Rows from block 6, named by matrix and row number. Rows with one number belong to one attention dimension. Each number is 128 + 32 x the weight over its row's rms, rounded and kept within 0 to 255. All counts start at 0. Numbers have three digits each. After the name is the row's rms in percent of the matrix's.
# q: attention query (model.mid.1.attn.q.weight, 256x256), inputs 0-127
# k: attention key (model.mid.1.attn.k.weight, 256x256), inputs 0-127
q.132 104:097101177127152094129129142156099119103168113120122129186106165118100194071107164143107106190197117146124148127100100065127112125081129128124099075159155146161116133120161163114083117172134135107101181104097065151122058094139055133094159101053101114077139139103150107089126101089155147168128125147140128181098105072117129110056155098124134176192204125134132161109145132166148103113127
q.133 104:117092071179091168071115131150061163168085117132094128160111164160149066174078111111139139133108170126111102108145128177108170109125128128120120145119096079089141081098152170177160124054059160139130121125115120097185157130147153132142110097214112143175147127111151090170118151128095130143140121109136142055119146184124156153164099087148129131156056156087169166195124141073165135111132
q.134 103:161118119098145145120132162181185166151085141150120106125179095177166107140163138111143117081151139166118113150132123111092146130172131149180135169127086151046076162143102074116131143173090019180142071145134094169128127156126077088108098138168121228146143124097073093106146110160125136108094158118149195085143142148148124122134121100103026097183174138103126105107120118100227097104124
q.135 106:098151132094147135169120142078162171116132105188100077144129143096120138124116166113061166155168144123061157055129103107098170096130119123200109111118140193158071123090101150171110092135118094130149106154154142130101160146183145144149146170131098153124139128133132094166123123140131113232142153141136129109128223131090067156165135129184115118111132124134090155035047125137107078201120
q.136 095:140132149102135152175114180117126105084118110107137082099114068104157192112172151071099071160087133101131142079150079166153128140159146167084114122100129134165147153133121074124054159195104188162111091125104103125064187132037093158122095094147144076117092122103171106169077108141066133058164107132148122170123169140113101108104159198123085126104122128150136116112118110116103135103085
q.137 108:154094135176135146144135100134124110137151107096081153147123107067082125127138108118148119176073071181152100172123058105139121151115159124087159104150097094152105140067085113101166113090146159131109140127082125138099109154061157085134112091116097052210140133123148179116112108154181150142119127155116163142116088143128096119058074123106104122106140073131108088159133111083143123125118
q.138 114:156135156123122130097124150193194136157103141120069116092126094130139134125106146063130047141115112185135102087111087096094129118181161132183133115084117105152153116184130240139173193109163096148118182129088094093130135137150147125085140081171135127107144049121129116131141152116113120186090125134089142078147193115197140153131156123177162164082143158164150073098129120117188127114130
q.139 098:115135151087193126129145158109115132103116106073139128113086156112113115169109103105135135109135114119095152059101127107112136145107133164124150156139147123157114123182174117059152110185158100123127080157072124136123088167175080099123153124139156121138186212141119096102128119097137101133090119118140187192086165172159136115125103110120099119076082160145165145141146122171124108106106
q.140 107:170105068122108162080092113100163172124116120142126136139107139080177125188121082122113152174097121103124127142143170097096134165110109157186174109198112142111109136167144182104117165169160157060120170057105068152130149126092140139169103089107118184115115079095163146084215142124143063146127163143124087192121079128124135134129163103109134142094120151127113146184127133142098167209150
q.141 101:150105126142122159101099117136181114108142124139150120080135183111136157043175128122088140187108122139143146150128170101100073153106194144099102071079188121128154128122141078130145137117122106121133131133130164152154189129070079167166160143113113053114119067129149125121162128144154151104088106165128084153154080099036117105148127135211082086194150131157131104144178103150128134144098
q.142 112:169107089158142101116157067135093122151168128105121148135196117145105116102164109141084119072115118131130147144171131186095139152124158122116179120165183144126131117061142200161213128094098156070136124141150073141080120108188082131163134140138137118107101136140173148124130118139176065122152094105145195150096129172177135126166153181106144126145127114138154133084161133118133125132161
q.143 097:142088157097170145062094138101166108115090099142116167141095106123153121182100093159168168166104130139079110153150148120157159081101070142102119115193107132146176129134093078106051101106155102139068179089125152069106171139081180149087160155186139171186145118120156156141099191083070106134149115181158083076083141149111118170069093141127132080115139111173084147120134155107111138089128
q.144 091:114127138152107130066158068164182132137133151074161167178074126140153102156089121130082108100134118134159136146125117098129110083115086132173106130088063079206137100103144116174176118134129056079149154103090120101192164212081133110076123048109128181156123090101121135132132117132114083128146111093128158116110140067110097139153143152108116123154136141134140155157125198143148125161184
q.145 105:106175162162092144138106142109132189118162148200184169065132115129151087110167128135148143124158146108148155173061134127124169126084155115131121123147102122132125106134106089141151097134129121124162189155143152092148107127088108169094163180123069164147109137124096126116182128130095089076134128118136148169168036163115131156066151085102180139093136095090154123139110148115114137176084
q.146 103:100177136167173136099099079133045140169161131158139143121089133129145141130104121165132139150148124128108105150160140101124084095123175118131040097088147138085177105114119132098135101125131132098130115114182116146118093081216150146144149145157138109154092122124085150126206135153156145119086108132110118095157067087108153143082193151107090161173134076162197135153159110135100157148123
q.147 100:168127076060139096127161166141178084199127165123133162128120153154096066129182110128148145075125098105123117149113164104141118155145137116114151092194074112108149159163123126096047156119142129153154117187108135186129167089086118104129115131070109130196119136166141130197117159151055094099145137147154120181155121067137154093159114098140094147195175115129107089103130141094118056127143
q.148 103:102140131144124121166114135112132121131125127159140143126095076177170157095108171175133142159162058123154085088142144160147098118115107080116127111144155164092137106120078118156113154110142153103162147153135141188113131124148173111100124174098184178147156095135136167104118176134120174125099073128149106092162157104113197088198106106123094110107186176081136159175152114115106161104097
q.149 095:160122212162135157163136166185110101132118145147135152157121123126110060148138097097133162067134122148127089116126122122129125152064105115150159158141159122108138123101101135103215129129143123170138042107119163104110059146134156129089143081124105106129133176170161151135124133136122142120176133084085176158121071184138131141120069088117120151115055108166162071127146128117150128131127
q.150 125:155136151126093135095108088132126113080146141134077115126170112164166084104135116076153132118161154082108143176131142112133128137172019124039140165153114150103134131143169125098078128138132118129107094098149110103152129107099171136190145120079147132088126171159115145150120125120101132115153150113137091083136069148091115112156110142180193093147133085139072114125147186132094117085171
q.151 095:103063106159122158117143111150133172113136086104138132094211143114148145164098134128131137152145115172130150141153142138148126150098149127140087122086173133168067093084125143099137106143101079166163141140238113112094104130174150110145133127133159169108123047150067173089124106138143167145074140150150172105130188153163109144113113164132173162075083173092140117123071100138114153108145
q.152 106:071132094157115147161149124125083122187069084099190101133141128126172140162104124091113096132115163127146099109121129135171123181127169117111085118122155096078149081163100131104142122079163166133104104088091152183172101142076173110099131104121153119157168072166064146098112120136110120079117109093078118116132167156098096188066165129130099092177122131138125093155156184192107103123114
q.153 103:070108125090127069095199142118147137127106155155122086097096142132104164165111153126154054139074174093099134162117067133124087111131108103180133186132103078148152052130115116105097053104092116081121128161133162161148100108163158112154116190140124140124134161127255176121093096144118201130113129184125148096163171152104104095160134105169121103083143128129106124131105096110114115118128
q.154 088:136098069154091147194136083159113085127094144146102137116138082126046182113128138163097119109178096182155098097152115132114121152147064126168103116174111158111125130123143129164099172072141169135135113117118062090137102100193165144192097181117095091152153146157060111088116104095112150132180176128127056174103149036131132091175081106094141141116159194163104187104117161093068137141151
q.155 102:035115129170135114135147140118117104093113125162188082163165108131073159091135116135112132191066095138150143112160133088107150104144222110097074140127102103156113136139143134169150114082114148156161129148151147069168163177159078074109144124162158151119122127109107102134169105150127136157056126100107226125081128096116141128197084138111106129139152147106091125157071109160173109100185
q.156 109:147168082100148022120127149115088117217127175061123148141126165134057158081110116159108178132127150091111112129137147140093079143147137127154103160132118124137189146099113103149152113092130099123171060123142156109152072153218109116088107175163145104124123150113119127117167099111049131122154089101088167157136128108181160129097156185132135115156125114075095129095190085138131142116118
q.157 110:111177143097107090129128140120208130159138195129105145095098150103125120122081138135136112083156122131154117111103181193134124109179119130086165141140136115154127132180107134126096115114084163150156166101186125098119148146073058131173105135153170137097104122164183071168097149130159123142088117163123049169148237139154094168161087156177150139128155094108141126108071108124104096159134
q.158 108:143179144103085092208141123094166094101120104118138086100160100127122173095169122173107140105142132078221143113114077147182160205068167141163111163099102148139090173142107121124082153089146188155104121154101074143142086115050148179163121168118118151079127139106087120116111151041172125075116169100092156131102088127148105166144130135112173144143093114115191172191117104161101131123145
q.159 112:167116185118163166119093163093069108113181129171135128146141154106139095112139128120168152113145100111107178111125159126128130088166121089103156095066168186118076130154158140056146157160172123094144082115082165167127105098113101144096178113139112085100138124107163128092111114124127175071162097124093106189102108108136136094107126112040127134117086133139133143092118091165125111082106
q.160 093:127111133131181157200075096153154156071171157148102155150182078144105127160108159110147137100122119092076090125176143147120043127190115093072101124132142142132126101145072160165189125111174120114131105174190091134132081106082086153145127156148135046143120127120198165147189140122141114112110128096148150128126124116124147098127070146159114136114121141140192092161065146163124142140177
q.161 093:084191119180106120080079137109180106167062119114162148151142125105117086159197141114128167142127147129071104103131116155132100070063162137121129158113163124160151132093154143133142128150141174134171163186087120134103099102164138159161116122159094165083168152165136094115101118135109119146116089146149127173141154117133081118118118105158155117166078162169098142101162120240111085068095
q.162 102:168080150119126121094177168134095138146106080086114158122168101117173109113123101140105117143171177192131182089117157112063180177127112074139097146088120105088113142153111074195106096152155144144084117107177119130138176162118119093151106110126144050167136111117140089193130187122154164096131138100154128121155089093101164121141156125072171140099146154098084121159186127122128142122205
q.163 088:079118174168141110138137107144111156117155130134148095109133098148121172131093136049146128150194125122214162111134154121191159097149125146082082168094125101144108090156108133134169090171103149164110133146135109122132069079147134089132158116160128117135119054104075137117109046046175106143121117195134118097069090111122060203123119142128194096115122161158118154058161089154136173104042
q.164 096:095168092145098120171112168157119112104116089145098100123143089179116113156148161096104140190162137160084100139133072129160142085191127156148126090160146157110086143103109151126130164160077082148045089079153078082119147125066104127094127112131139165159089113151086126150116137123142198145173102154096096168123104139108145112139142184136121120165138101081186121179152111192170084185108
q.165 091:098153184127109128138117095158071153091123037087135175137095055069177136128184125180119174127145044114127129124071101137060097116096118169138146151134113113141155138137122173094099074107092165114135199163177143108124110152139190125138156090116099110083127147173190151097145071150138089202125152142163116161165151135127177197134150131137146138096103157106136111162134125125122189162145
q.166 109:077107109153135110104146135156084098081068163202113134137135089162087176088149070121188090076089095134103148133146120126127130169170156095138116142140105144154141122112154125067102064109098120179166163111165137138083108117177087163130163186135094116093065125156189082138095154203067126123180090108128143091156086161101140107129096199105148114106134095134091176130103181099178124148161
q.167 104:127180066144072095074118201151110188084103139120091089112126143181135136148140121123171096090149173142149141209157149083154093160101117132120191089157124152085109086111130117128057155114187146114163045129119118097144159117127121118185134092108137147140191137159123078112119155143154124115159122081173143111129085123108197123154096124110118145122127106123191135118112110135121125105161
q.168 093:134120193156171119155118112127124088147104096111159157093174187123106155114098151115129155161109096102159130082121134035184165148127164090217100152165137118105153158107095090085082145147139180150135098131094125155149130100061148105151188164145128147175177160153122135115118138130120133119107135098132102088065154135155147101220156176188145169064131102109122149083120133110162137092119
q.169 092:129085149105118133080160176136105143124149096136149109075113154200118083174116122118144192157124149099145079103146121152119111110169137118146102162132115179156174100208159055163088163088142110211140110100110174120134120144087110127091121162139144138149169119128097152118158133174181099109129117150121169091136115171165176158112151182118146127135132097102116172143095132130126117123140
q.170 093:101158116084173166154157093122141141140143131174108090091056155112139077127089181135164122055153214087130127052171162165128106147118102124129171142152148116164178146141117147150133143114160072101146113108158096160095120113134122106136115189143070089179155089140101123116129119141176145146112157106143171129166106176192099093140153085111113148134089153117111092086207195107143090182138
q.171 094:128115209131081179137126128128127134116131095131096177123073093151125116109096187109123138155114121109190127150121129129162149163144144117114159169126147166124172122115121146131125114143143174138130029126102160102079108101109188129088141129126167184142089147093079128145086092143123143143173172123121139076143128133092154110133129150099088136130069086122200188192038121110119164097052
q.172 094:107157130157143102139200117132113159147140148070197135174097088098204175077194111105148101197098087136101082126118121136133107128077126182151028162056082152079111158120137173046172166106120156138125153171178161121206155104151107189087129101124145131143123107139148087143070125117117134167098102185144097116130181079115110115141089127157076183157140136100095087178094115128113133107116
q.173 096:162120117172168166122108122137124126130120179094103179126169161163170125128087128094152128069067118159165169146069098137127123153113124068104106114156156113147115096126054135110147156149159109145124168109121118149137092164147151139072077141094155093111117163158131163118196138182149093059153121110129128086193103123117173146103110122087113083131161140129101075146101198108127101128115
q.174 102:189090121152111099165195131071177173197127147127120084161081174096147085119083149094126140117106135109098117158128125106161096080095105128081158089113096118172118147081145100099159094137012137135127131139108139225152132137133099142129108173098152089141103110075130135105123112138142084180137112120122159137098112145165098096093124078093137124128127141173172085104157110134128106175143
q.175 093:095120138082131113171183117082122111117186130151152151160163166147163119134148121166119129164125085123115134116117103121190164152153155095121181146120131095104153115188188139174186108138150078077147122128130118140096138126115119148149144136210114061144126106107150167172167122124146123160123173148055150145106107112150095134138194093133171144113128140145132109079167065134085129083089
q.176 091:168128129136159076138101143121147142175082151128109181142133137154121109135159137103140066112099126181121149165142117091112185059178148119159093129069119085146126123143220111152118138075067160098138103092112129153092155146155074135089092120117101140109129124130140214153127150073174130087124113099089086124087142158113111092164122165126158091152115135116169110162178098121159132121160
q.177 092:108123164101100141112170176099106083133117096148187148097147122109072140155118097166153093198154143085169140092146128173116201148109147173142107148106127107099095211126129064163096121089110109095162114107063164096108119093079098110131121155152085105114182163156078165124102102054110128101043129143167118181131075153152087106159124116128159130116125131142131135148204128176149148089076
q.178 104:129172099168138118120129092076151156130078111162124136113151132121095126156140180174089139054089104052091072098068148132067079128110115117134143152114159129109096119093175139070155112139084147176083148142132117119128198149104196098127106124159097184108108136122175149116082152138088159145132082112088066196115156146115094148119126185130049134183084119154123113159133079171184134152157
q.179 094:105095076156135085126079094103105144133167218102131120175095162079113102155109142125160126072132140070130167162155078125121171104142098138088148186157102123116119144160120136171129158131085148154176103181076169079119174164129136176087144118165103098091178161093156069100142103174133095135156179101180147134096124158143110147093122113128091167186093178209105128144118110126126141126129
q.180 096:162118135163119128147187168140079129117194145148113102144150139148103150145141129059120138158120077117173172138160137085189159147132115176134163086117167163101116078099149110182045135089138063138140143165181143165116122133135157113084091096079201153142152094161062062093131127142137183110094142086086110088091099160136084150136161108117164074142185075082115102107168124100137129173116
q.181 097:149102093110110146123100088145132097112175121073109096110127169094141162115079080110117158148113119159185179125143085180087120128197132097147094130167152121082127125126179079083141109120116115145105129140140123185147115144090124115187122119141143086105196155181149156149113085146126134050079192171131108128135136116122115151100122141156071133106151127110133140183157078060103117160158
q.182 097:119121153060142148139109135082149159111123156153136056100122119099095180108091143128096135166119122126158108155081040137158098112115141161113143115166083103151124146117090123153135191106168135099077111078123165136121157131096079191162105189154117111164157083137160183116079140083171098105101152142154141118094172148106115115109071072140155163150097136188142178167145172147051087071159
q.183 112:117141147167080158098071158139197075127179100106172160146126077080103068126191081136082151147152131179099120101109102122165188128131106143157134104124146144133135105125127218175150161110126092095117117120077149077155094137185133149159105073113140121146109150146133093099124147086059124172169165116126108166109188120132108148088136086122143087125156135208063147114059127069118138122100
q.184 095:134084120073124115076104118163145088117168148154107086075078126117153165117121116159117159049114110142145096161138118150060086144115122181108041106071187161110181108146165170066127118187117122096146182119110127115116132083161143137071167062136135171122090112106111132157169121096117204114136128113125110114160180118145148189154181120092119166119172143138113111096060167065152098122149
k.132 095:126119103138146174145144098141165056131179162116157116135101105111190110072161159139161068148051101145068208132210048180133110135112129142124075112166126188123115145133156113190108127109133103111137144152110132172086141121066113131067095098114170140108118123164101144119163162160100125150069117139089172155142144111119137111134126165095095092156148057129143087130133170136086115136168
k.133 097:198138114168082132112158134190117110138118198177118157125134149112155120129096058144120136171133169092119095144134169143102214160170064096159134140165123088091158131153109103130113086085101116148150147129112086102147132121156096145126131119077114126165089141169097102128128100114096121147216115109137102160124119094155105192157171098140111182175108153137092104106119132118209147152118
k.134 098:137147103145054144095129140114128093115112055196183125176127163134105153132102143099084168154132157110123149133117125085156142151102142169148145112147140128136221136156134153132112105103087042140090120188148091155083116128091124122186148123134088131114130068070148117096103147122072121135051139116136102129119149141117098120130146052155088148128150123144130130116106110113098137176179
k.135 114:141097152162150106131089184120095086144150126127116095114132140125104119147140130140112151177140181171103082074096162137187149083095149159089149117146140150126127108162114160146153096103093085178144121111115113187134089145130145160154137086135109135104140130164123121076147109089099171100100167182130092174207136106107190138071157124115176099113153155107114173126110104082134121193115
k.136 092:165159127127100074140224128097167158108130131119126082140145150087146159124105115076148124099120143138135194158151137092084155081118156165151123104157147110114143127184100097126115082154102141157135150147122125129149120106131057116100184097125050115079161132184100132112122070153150138143104146157129115090131097154040140091188151153124118151133127166091145112045116126152093081143080
k.137 099:064134109118159151113139091128128120134133133084127146151160119216163116131062085102075159091114107102135111148190072158083127115122140107110112145133136109120141125118191185124184147174109151051154138180144091086124146102090089090114123109163138073194116113061133140128167138096146100172153144152119124096060104162086098117101137135105072142173098077149104107126112158151081131134093
k.138 107:102096073176157084089091135144138114182163088116108135106119117173183030086145138070114131156105197164152141096119104113060115126127157123169082152139103164097137135108176185121136141168081138101066202100116155120076077129195111130116089078178170119117150099138140111109109136155101104163114129134169135125110167101162115211082144107188106087112125128115097138122130052089115125165155
k.139 097:167167128122170175117123186131131117092138143124125174144123120075136099144093168115122101091069198101171105160064102095087140102173131138174136168149124106162112170076096140151154167110119123137175107168124142124131062199122160130148052081145109183129149158125162084133135110115141139157139129118197124166087121083102121157133123118136169125072121127070116171128122115130164117159122
k.140 103:128144080105129120065063146077149180092177184151105131079118106133100105180141174123125132100134092132114169098128127153168148140088155109124120113103119136155065131090119091106098143124148162125147132079109177131198134167131138177065212176137145123090160114145114196164141123147144128137152148104191114115111104137128093211110125108088086143157114131178089067138069110174159158090106
k.141 096:108123158110144101101096150118128094132123071143116068135153115114127123149133139161130135148183101073138136196137134113144156164088174104159147080109119157123059105149139066126122108144151110171138132106161146118183140119059125138130155134117168099136103121102130113134112131129121184118092143097107118139103108098107146062098149194104095126167163178120199145164196099158124134102142
k.142 111:149108118109137099132201083143060142182127120151112152081135123121128112047102160138132157115208106142097169118134110126183089124148158168158158134116184160142154091146134208138181156101129157131125164118115171156151110120144043139112097124182107102121126117115201131149128174100103139155094058134136139153112136171170129106135125160116103158121116088131145119158115102124170087145094
k.143 096:118094142131137121129100128107203130129114170149112146152115124175126098170064093165114091139123128112142113179142088122155117147117084118144096146161069109142052196160094115166094118164151117072087152128092122110110121102072166145107165133118075187165140150119082156127102111146132127146137116159143096129083129164155180115124138066141130148109124099112117114126145176092122126129125
k.144 097:101116127113091069101097058188156209117136175168129165158130090156090108167193135119115155136121142123094121148146154123111076119180127107103095114144146084131119102103096160118122135082176090134098178092103129159169077148152134114138199143137110192056124118152094184156110135157137081151156085069100152151103114081173133154159098170099125157102115117069185097166142158094189148153118
k.145 110:110113112157112151168176172113127153065148142112111126124126125123036151112126111156166063150139094158122162158111160081165185127166134134112116154107121137168198089184136065139115156162110127128148161157165134142142149100143131196149162145053121118123124133157107186190162113138138104083077109122086083083154115170125176085149105160076134123149193127134153167159034051142129115143112
k.146 102:129078183149148191117150150125068151169147071080146128133110178084134138165110133165158144138118116168119061100112140149166098136110108154154092100115104134143168131118118129155160094090151149157130149120158098127086164173111146028125125157131125129124122070135152114119118132104152124109085104145091133064118112175133136127102107127122131100149118114095122128148147140099127143108142
k.147 092:149178106212124094157159187105166104090132136154171105132151088100080163119094105131106135098087073160103111128169117077104100148097130098166092065147096125167131107047086149132161175129145124131074083210165140123151143169080153116127099128139151093173107110117133140083130094180102130117115113080122180158138128180131122092173158051154106154125157128185125146104124133128061120087172
k.148 099:139128116088139133098163140108156109134145064112130075128159167186104144136121157152163093156136135129130104094102092166125158116195104086080097127114158170092131135160102191125186136157130133129132140195100108144135132126187125112093131103081151166129160088098115132077139143080137102131197154146089149103136094085118064118115106124180184132122130170163116101123114075147076158192100
k.149 102:150156165093125163143067119096143134096109159105127181146117120168160121159103143103133183080144091112121106133164193102105171125089157133129147142091158067119173125090145149130148125108135088118145076136116157089106149141163134107169124150141115141142186139101121087180161146118047129098211052119127194120102078181153136178120108098133130107148138109109125100110126138120108138132109
k.150 117:127122215143093141131156070161130112081113159124159123107162095111089127094113154091131070101170103136176117149155096154096127139148107124095176148110111167157161178083104078132108131118109112107085088160084186126133113136098177098139184132096123148151130166166129121125168128136133190118112141074104121144141138178111153098194118103133200086154119147100139107172142209159119134076151
k.151 102:084121134153103108159147123094123110124162074107124132100110121133146163158127105160173190133147142161150123064144154160167087140117155142140107155116098131094133102140196140120146130158149083113134193081071076110086113098175141194203133186190081105151154083128084097099148173147186098120084093198122112231123100132107109145104135106128136111093162205089161145099128114146169140111150
k.152 098:126114081135139096130121030107064164149108152142159146141118158178170147153147159143124181161103175070106130121066130111142147091121116132171094101130162078137057095104080094102076139123203141111129070081152131088130121133105115148146153175092180151130106070104140110113101099076126072117153125129086103069134140110111146139184144152134099153139137111154129110114174172203154159115135
k.153 099:143147141139155141200099147101134140094064073048069106140167128120151171123141088093161100148112119116174110113132220172162160141184107120087148129074117056106108135151089106130130171110148177167090101116133131152145125086132167088128183113147164138151095179142130139091100157139146176076128117149096115140134104114077135170104095133128144114147100160148125090080137138114130123108145
k.154 084:145149114122135147148135110131146113112064104158138108070094161164145153136162142172095153159127095124121149141123120130107098144136120151110099129129126150157079153123173171085128188074132097103125079138127135067088164140121112104166117070113140074164135154049100150086122098076146184157169107136137113036123151146090159099114136205128167070094165175174102136059160171159124103125152
k.155 100:101140096094133132076134133114147151171090083111163139151171164102171131088170109140103111187130151170179116108129140122142137191092184175200108091148134103073133112144116133125157138181063163121127108121112099179105166119150143150148094103148098076192120154087127092099161164125108077167121162132130177177126088044140093115043129146158150123166121123128130136164128111190090154158139
k.156 106:140135110135143127102090162157077121171132090099099151224125139126070081103081140133129172123093085131113124136140150148141132122096145085173121133124073109156166111108132171122096087104114140181144047097148145113102160127125108099100102096179124149126089112152194135152133132130055166107111110145129159126103180167133139153112060136163163074096111150165107162114182098098128113159133
k.157 108:099156117123148110095169148132124129069132122126133144122160128107179150135140114113105117079174155158122089169112150134148091100132143124119098103097116167080150199094158137104130160185130147149096134078069138143169138088143121139105095134099160142149065103128142180133148170131153098093116123171179109153151051048196084088130155088085101141121127151115126111112147138081124119103128
k.158 101:080118133154109202172151114141146144109095146105118086150101153087095146077141112130154114110121105102146103156070125081114139057141101107106109144136198157106124044162117065103028160186106140059142114125128134131127149135181102143135157156119128096138138153116115050157163178111136187161138176085182128102195176080175151149106111156127076123126093123176175140118110128086113116140104
k.159 104:113104148115106155139083169181095096147166174162127189095099138096140105158149130156115097095135151100092125111109070145111110110104101117148205147129189128164098142069086126136080068112145081113181123112152123102125086134089191104170070167144098145110147157135124160139110096155137167142123132127108147132110217151190097062144144128088095185108116086058146144108135139132110138080131
k.160 091:120153103118113095127146097128115146146119105087138121134144137100083133139164199148144192139133134152068119090172103184101135119132093104049066142175186110196101080144125143130171172115134091135140075139168152068092145109079083104111142143150149146116115185140105118162109158121134104115102134164151109112128099130091098142081108127124203108099144167172103070210135130082102156155170
k.161 081:180182159163112076148142166117140082183111143122094125144135158172135129163147189086183126160090118117160089133138084100129123083122157172100142122159152089126092149104099132143095157128143110102134091083125116142117139166100096127102113095117133125133167034084083134157122105044123132136133101086142097104164098184099129118136122173168164115134100149157174124097159116177117089107100
k.162 101:136214153144115167105088145123121089096063124127170124203136108169178149072135142099146111154136142078163131188126204065128143122107159122159188135136137104121153090086177138153159082108047149146109112106135127112162128114159093151127128116126102066078140126119123118099104104081128121132111138173083124153131179150118126059154091118157107113145129121144115190112113157105133121119133
k.163 087:064097109156126103106130123091118091169170117182144117130124098157078079133128109146078074084100154115152132180180120111156155153135195123102137149120089164159094129163141109112169096193140083091127175120110163140156145141104118126116139060118127091149138050112169131194154134164162143146119127133134179172153152103094083116201186053148134118089120119113154176124152114210128171129145
k.164 091:121163077166107168163112054116107162126172088085101102110133164182127169148074119137098136140119168066174139132149068122184089099093182148132117129121123114121098118112122117150116167089150100113044125098152176124104088122147139055106144058131105151207145091116116133124177140125128112171088133108112150136113122096130136139098158175172150109170102153152149104142156172104140114114120
k.165 091:128105199096113170104148155095120122146140114149108104170105111142096147104182136136194135087067077086107081138129113107107138151111097135221133134144097200114118097118084128128175107106093102137114152163085146107081098087160185148092114080186116171105074111118132199127146099090100113121092169147152082153105074140122072136098093133110153134110174142121202047114145131144096131176162
k.166 104:101124115100137076133074090162118154084159176125096148139147113116151132103131069130087142098095082121071177092153145125166106119134166149131158120062112129124108103099123102095106131138140193143112101123128068141121175079070151101077062185141087104128104099074193130128070139161105149155113155131145154085062212113123097124154153112165098127175127115181153202052113122099132146168134
k.167 099:088144097148139136116109119158157130119183128150139136158124121145156072096127181141160104111128098117155145130137109149137168207126092163103129161119176124134120141128201152133081121126126157110174130123148094150066166123229149105136147146151167162105093160131138063123132076088117177132203096151175069111130128184109168122111071114103142096074125146128152154123114060058131142155074
k.168 088:194077199148137129142046121136156023092168093125144083141104103096080127137149148146133180137109133117178174114087196092172170077140177100090140094085182143153062062142099073091129136120094078126165104119086138101154105193092124120144162115147109150118175150144138188114130109157145222166134113112033145166156122134128114128116115171140177182107128088134084133128096116119103146072123
k.169 092:114141101129153156121104126107118119120119056063147132104118095115202126140140160102153137131094149127176073095146100053126138115135113087178114174090142109137131142130135075112164090085102089144175184165128136134111092174136097107101087162133091109065158158092107128124186137126104128108114095103158135153117176135198204149171131113093157086129129162109089154157130111104168126140095
k.170 087:147161128128174115088141133145114135191132172148134113048094142086161105099056121098108088098149101089104165132116085161173160118124141096210100111133151100123122152046066144094142165174132171132114089133111119124124056154110172177140158116137094155192105136084113123123083146128111196152147135126130113102174124103150092187210040103196112112158108134128128150138126180123123065124160
k.171 101:119121169097150212158192126113166126122186098118140141131117128139098071082090151147117145123140101115123134150098140143124087113126113082133103133127179113161148124086163141079132110119151047180127091166189162117173075140124128089091127069109140199168142158108082151125129106136161130045063145122137135157173133051119165108079081116115119113095062093120124124096137170103148150110148
k.172 092:104110148070108075130162073119123140166113089100177170148196079097122201167156176179109138130136164147137129120112146093117042104153072156172150101093078169142110135185125119185102164134132144144113095115137138132090164115099160117132142116135182107122053134140146137090138164129140068163156114125140105053136127138110191155054173118135105125160122090130106090157088146188141139213119
k.173 083:115108186089131063087174111156109105166111181138145156069101139102158088054094110127126177182125104119084131062125137194087101132120149111082158110177128071126166168134150148112089113124123115134173151116095125077145044115114089147131128154171137113077121154132100112100120186170126142112075122132149138155101166119172181121111202138153083130152150159126111145189094108122163145152096
k.174 093:141053054126102173163109148091153160186084172175089092112118141139143161129137124151154091081094166125107186118098154168136121121091114083133142096084127115145122127134095168123085186139171168090121096120162116170171193166156152087213135168083110057147127079129139148128107125124138154115114102125146089086151069091111145170077121098120149114155147104110115053173136132138149126157120
k.175 092:150174126119146128104087115150135133151163126131198117170191094116146124132125109108110133162176136193135135143093141129073097095174146121142155158120109142160134094129118169125096078095184158108126148093123192137118126085129090170145162144108098092145168119170124182125167160112162161092175161109167108127100142127180124093200136113103182152117091084092074157081108194136027129045156
k.176 093:082145094113179091130149175195106178106106175217147115069139152135122210156131127115131142115113077127140122094122125145152155086098141160129041121155100109159119106164199106164096160131158152073096167132113138095135147142164098087158104136109131128151132072141133097198130174147177047103167099077111087115082160153110137130111130111078129108137115133105135120133175137152094130169145
k.177 089:086125090102102171132181113101139120078098114110122062138154120089086129140128118141104126145210173131137102139163089141156166118172141084167082165141134188078085112138135096116098060113052115149132158116075120192154139161077127141128165145196156131129162127172110138164148183180162104144087147112154149155125165090158086131094125098168068107164177168154159137127192079132151142102153
k.178 104:090180143152136134157099144103077119144128142141060087110123120164129123148086145107148095171136143129092078192103150125112098113103089121148141104123105110112111157153087145092130153099191082150109089113186102188091159164128132157135145190112112171145132127093196144126103055132102093121124139155075151118160032196109056107147145175183130185167109169130174079125120140135117127122126
k.179 088:152090162075116104138120171108132139010105124089129078114107100106098097148157137126146199136112142167102119135156075097140116129145137114134134142131083118138141176146144174214109163102173128114117093115079146152130145173154117189135099124182149127229124113156117091128154086096110104190100061115162121131095096089115115140117161105135113151091112084108146148109128136170089153172105
k.180 092:143111089155149076123121133114137109148164104137116142150129095155120164126141058114097049174147173077143152119153178115132109109146122153135188111118120167078128130110094122139120127094097144135123127178129159138129150134161133130151154134125163148145116144150144092134125148156118147106088140126140181123162196183122154178156134128091098201072146086098118162168112095153171149178071
k.181 094:141070135108116128157160105088095114083088100116102129171158177148134113114140100156160126090081138207124151143142167122084164216138137130144148106177131085148140137122095093110209077113074173170100146109213108105121166148145103164181079170157115074110185123131076130114111124140134151118114173123115153184092152088129161116109120139155101109092184182133072131098145075107111101145114
k.182 094:162113134170156132114163127148133143136122107102125153168132140095139189087155121129145096162159094113128127172127119097081168128119153196103142166170217144105099170143112163133158158150185135127164139088106113129151127119104068125180172143118127137077114219170143089129140116119118131163181108107094120126136093102129129145141130155078086132145126096086116143105177147089097106101099
k.183 105:110130148151106171130135119131127174156118186102145182090131127159079121134145091111122149135169083164157155117165084119187122125111124161158112112120143163031171177167174110125095186146178159164128152149042166117164139047102144125102153111102133124118117123146109141138113131129180164151138189074109087099102067119150090131130140162130157108132121129181109114145125133169134095106139
k.184 097:123106109126130128162081152135118182170119100122063092119074062111097078164100114108145155133075102136093117158058125119063113159141106154132067138108059139161204187113128115126148120158150081125170183112133119105088095103158142193084087146134151164115089132099169087121143138144161072136143132119115139102141141133131123123121185141147140136127128129122106132104128145121147101100168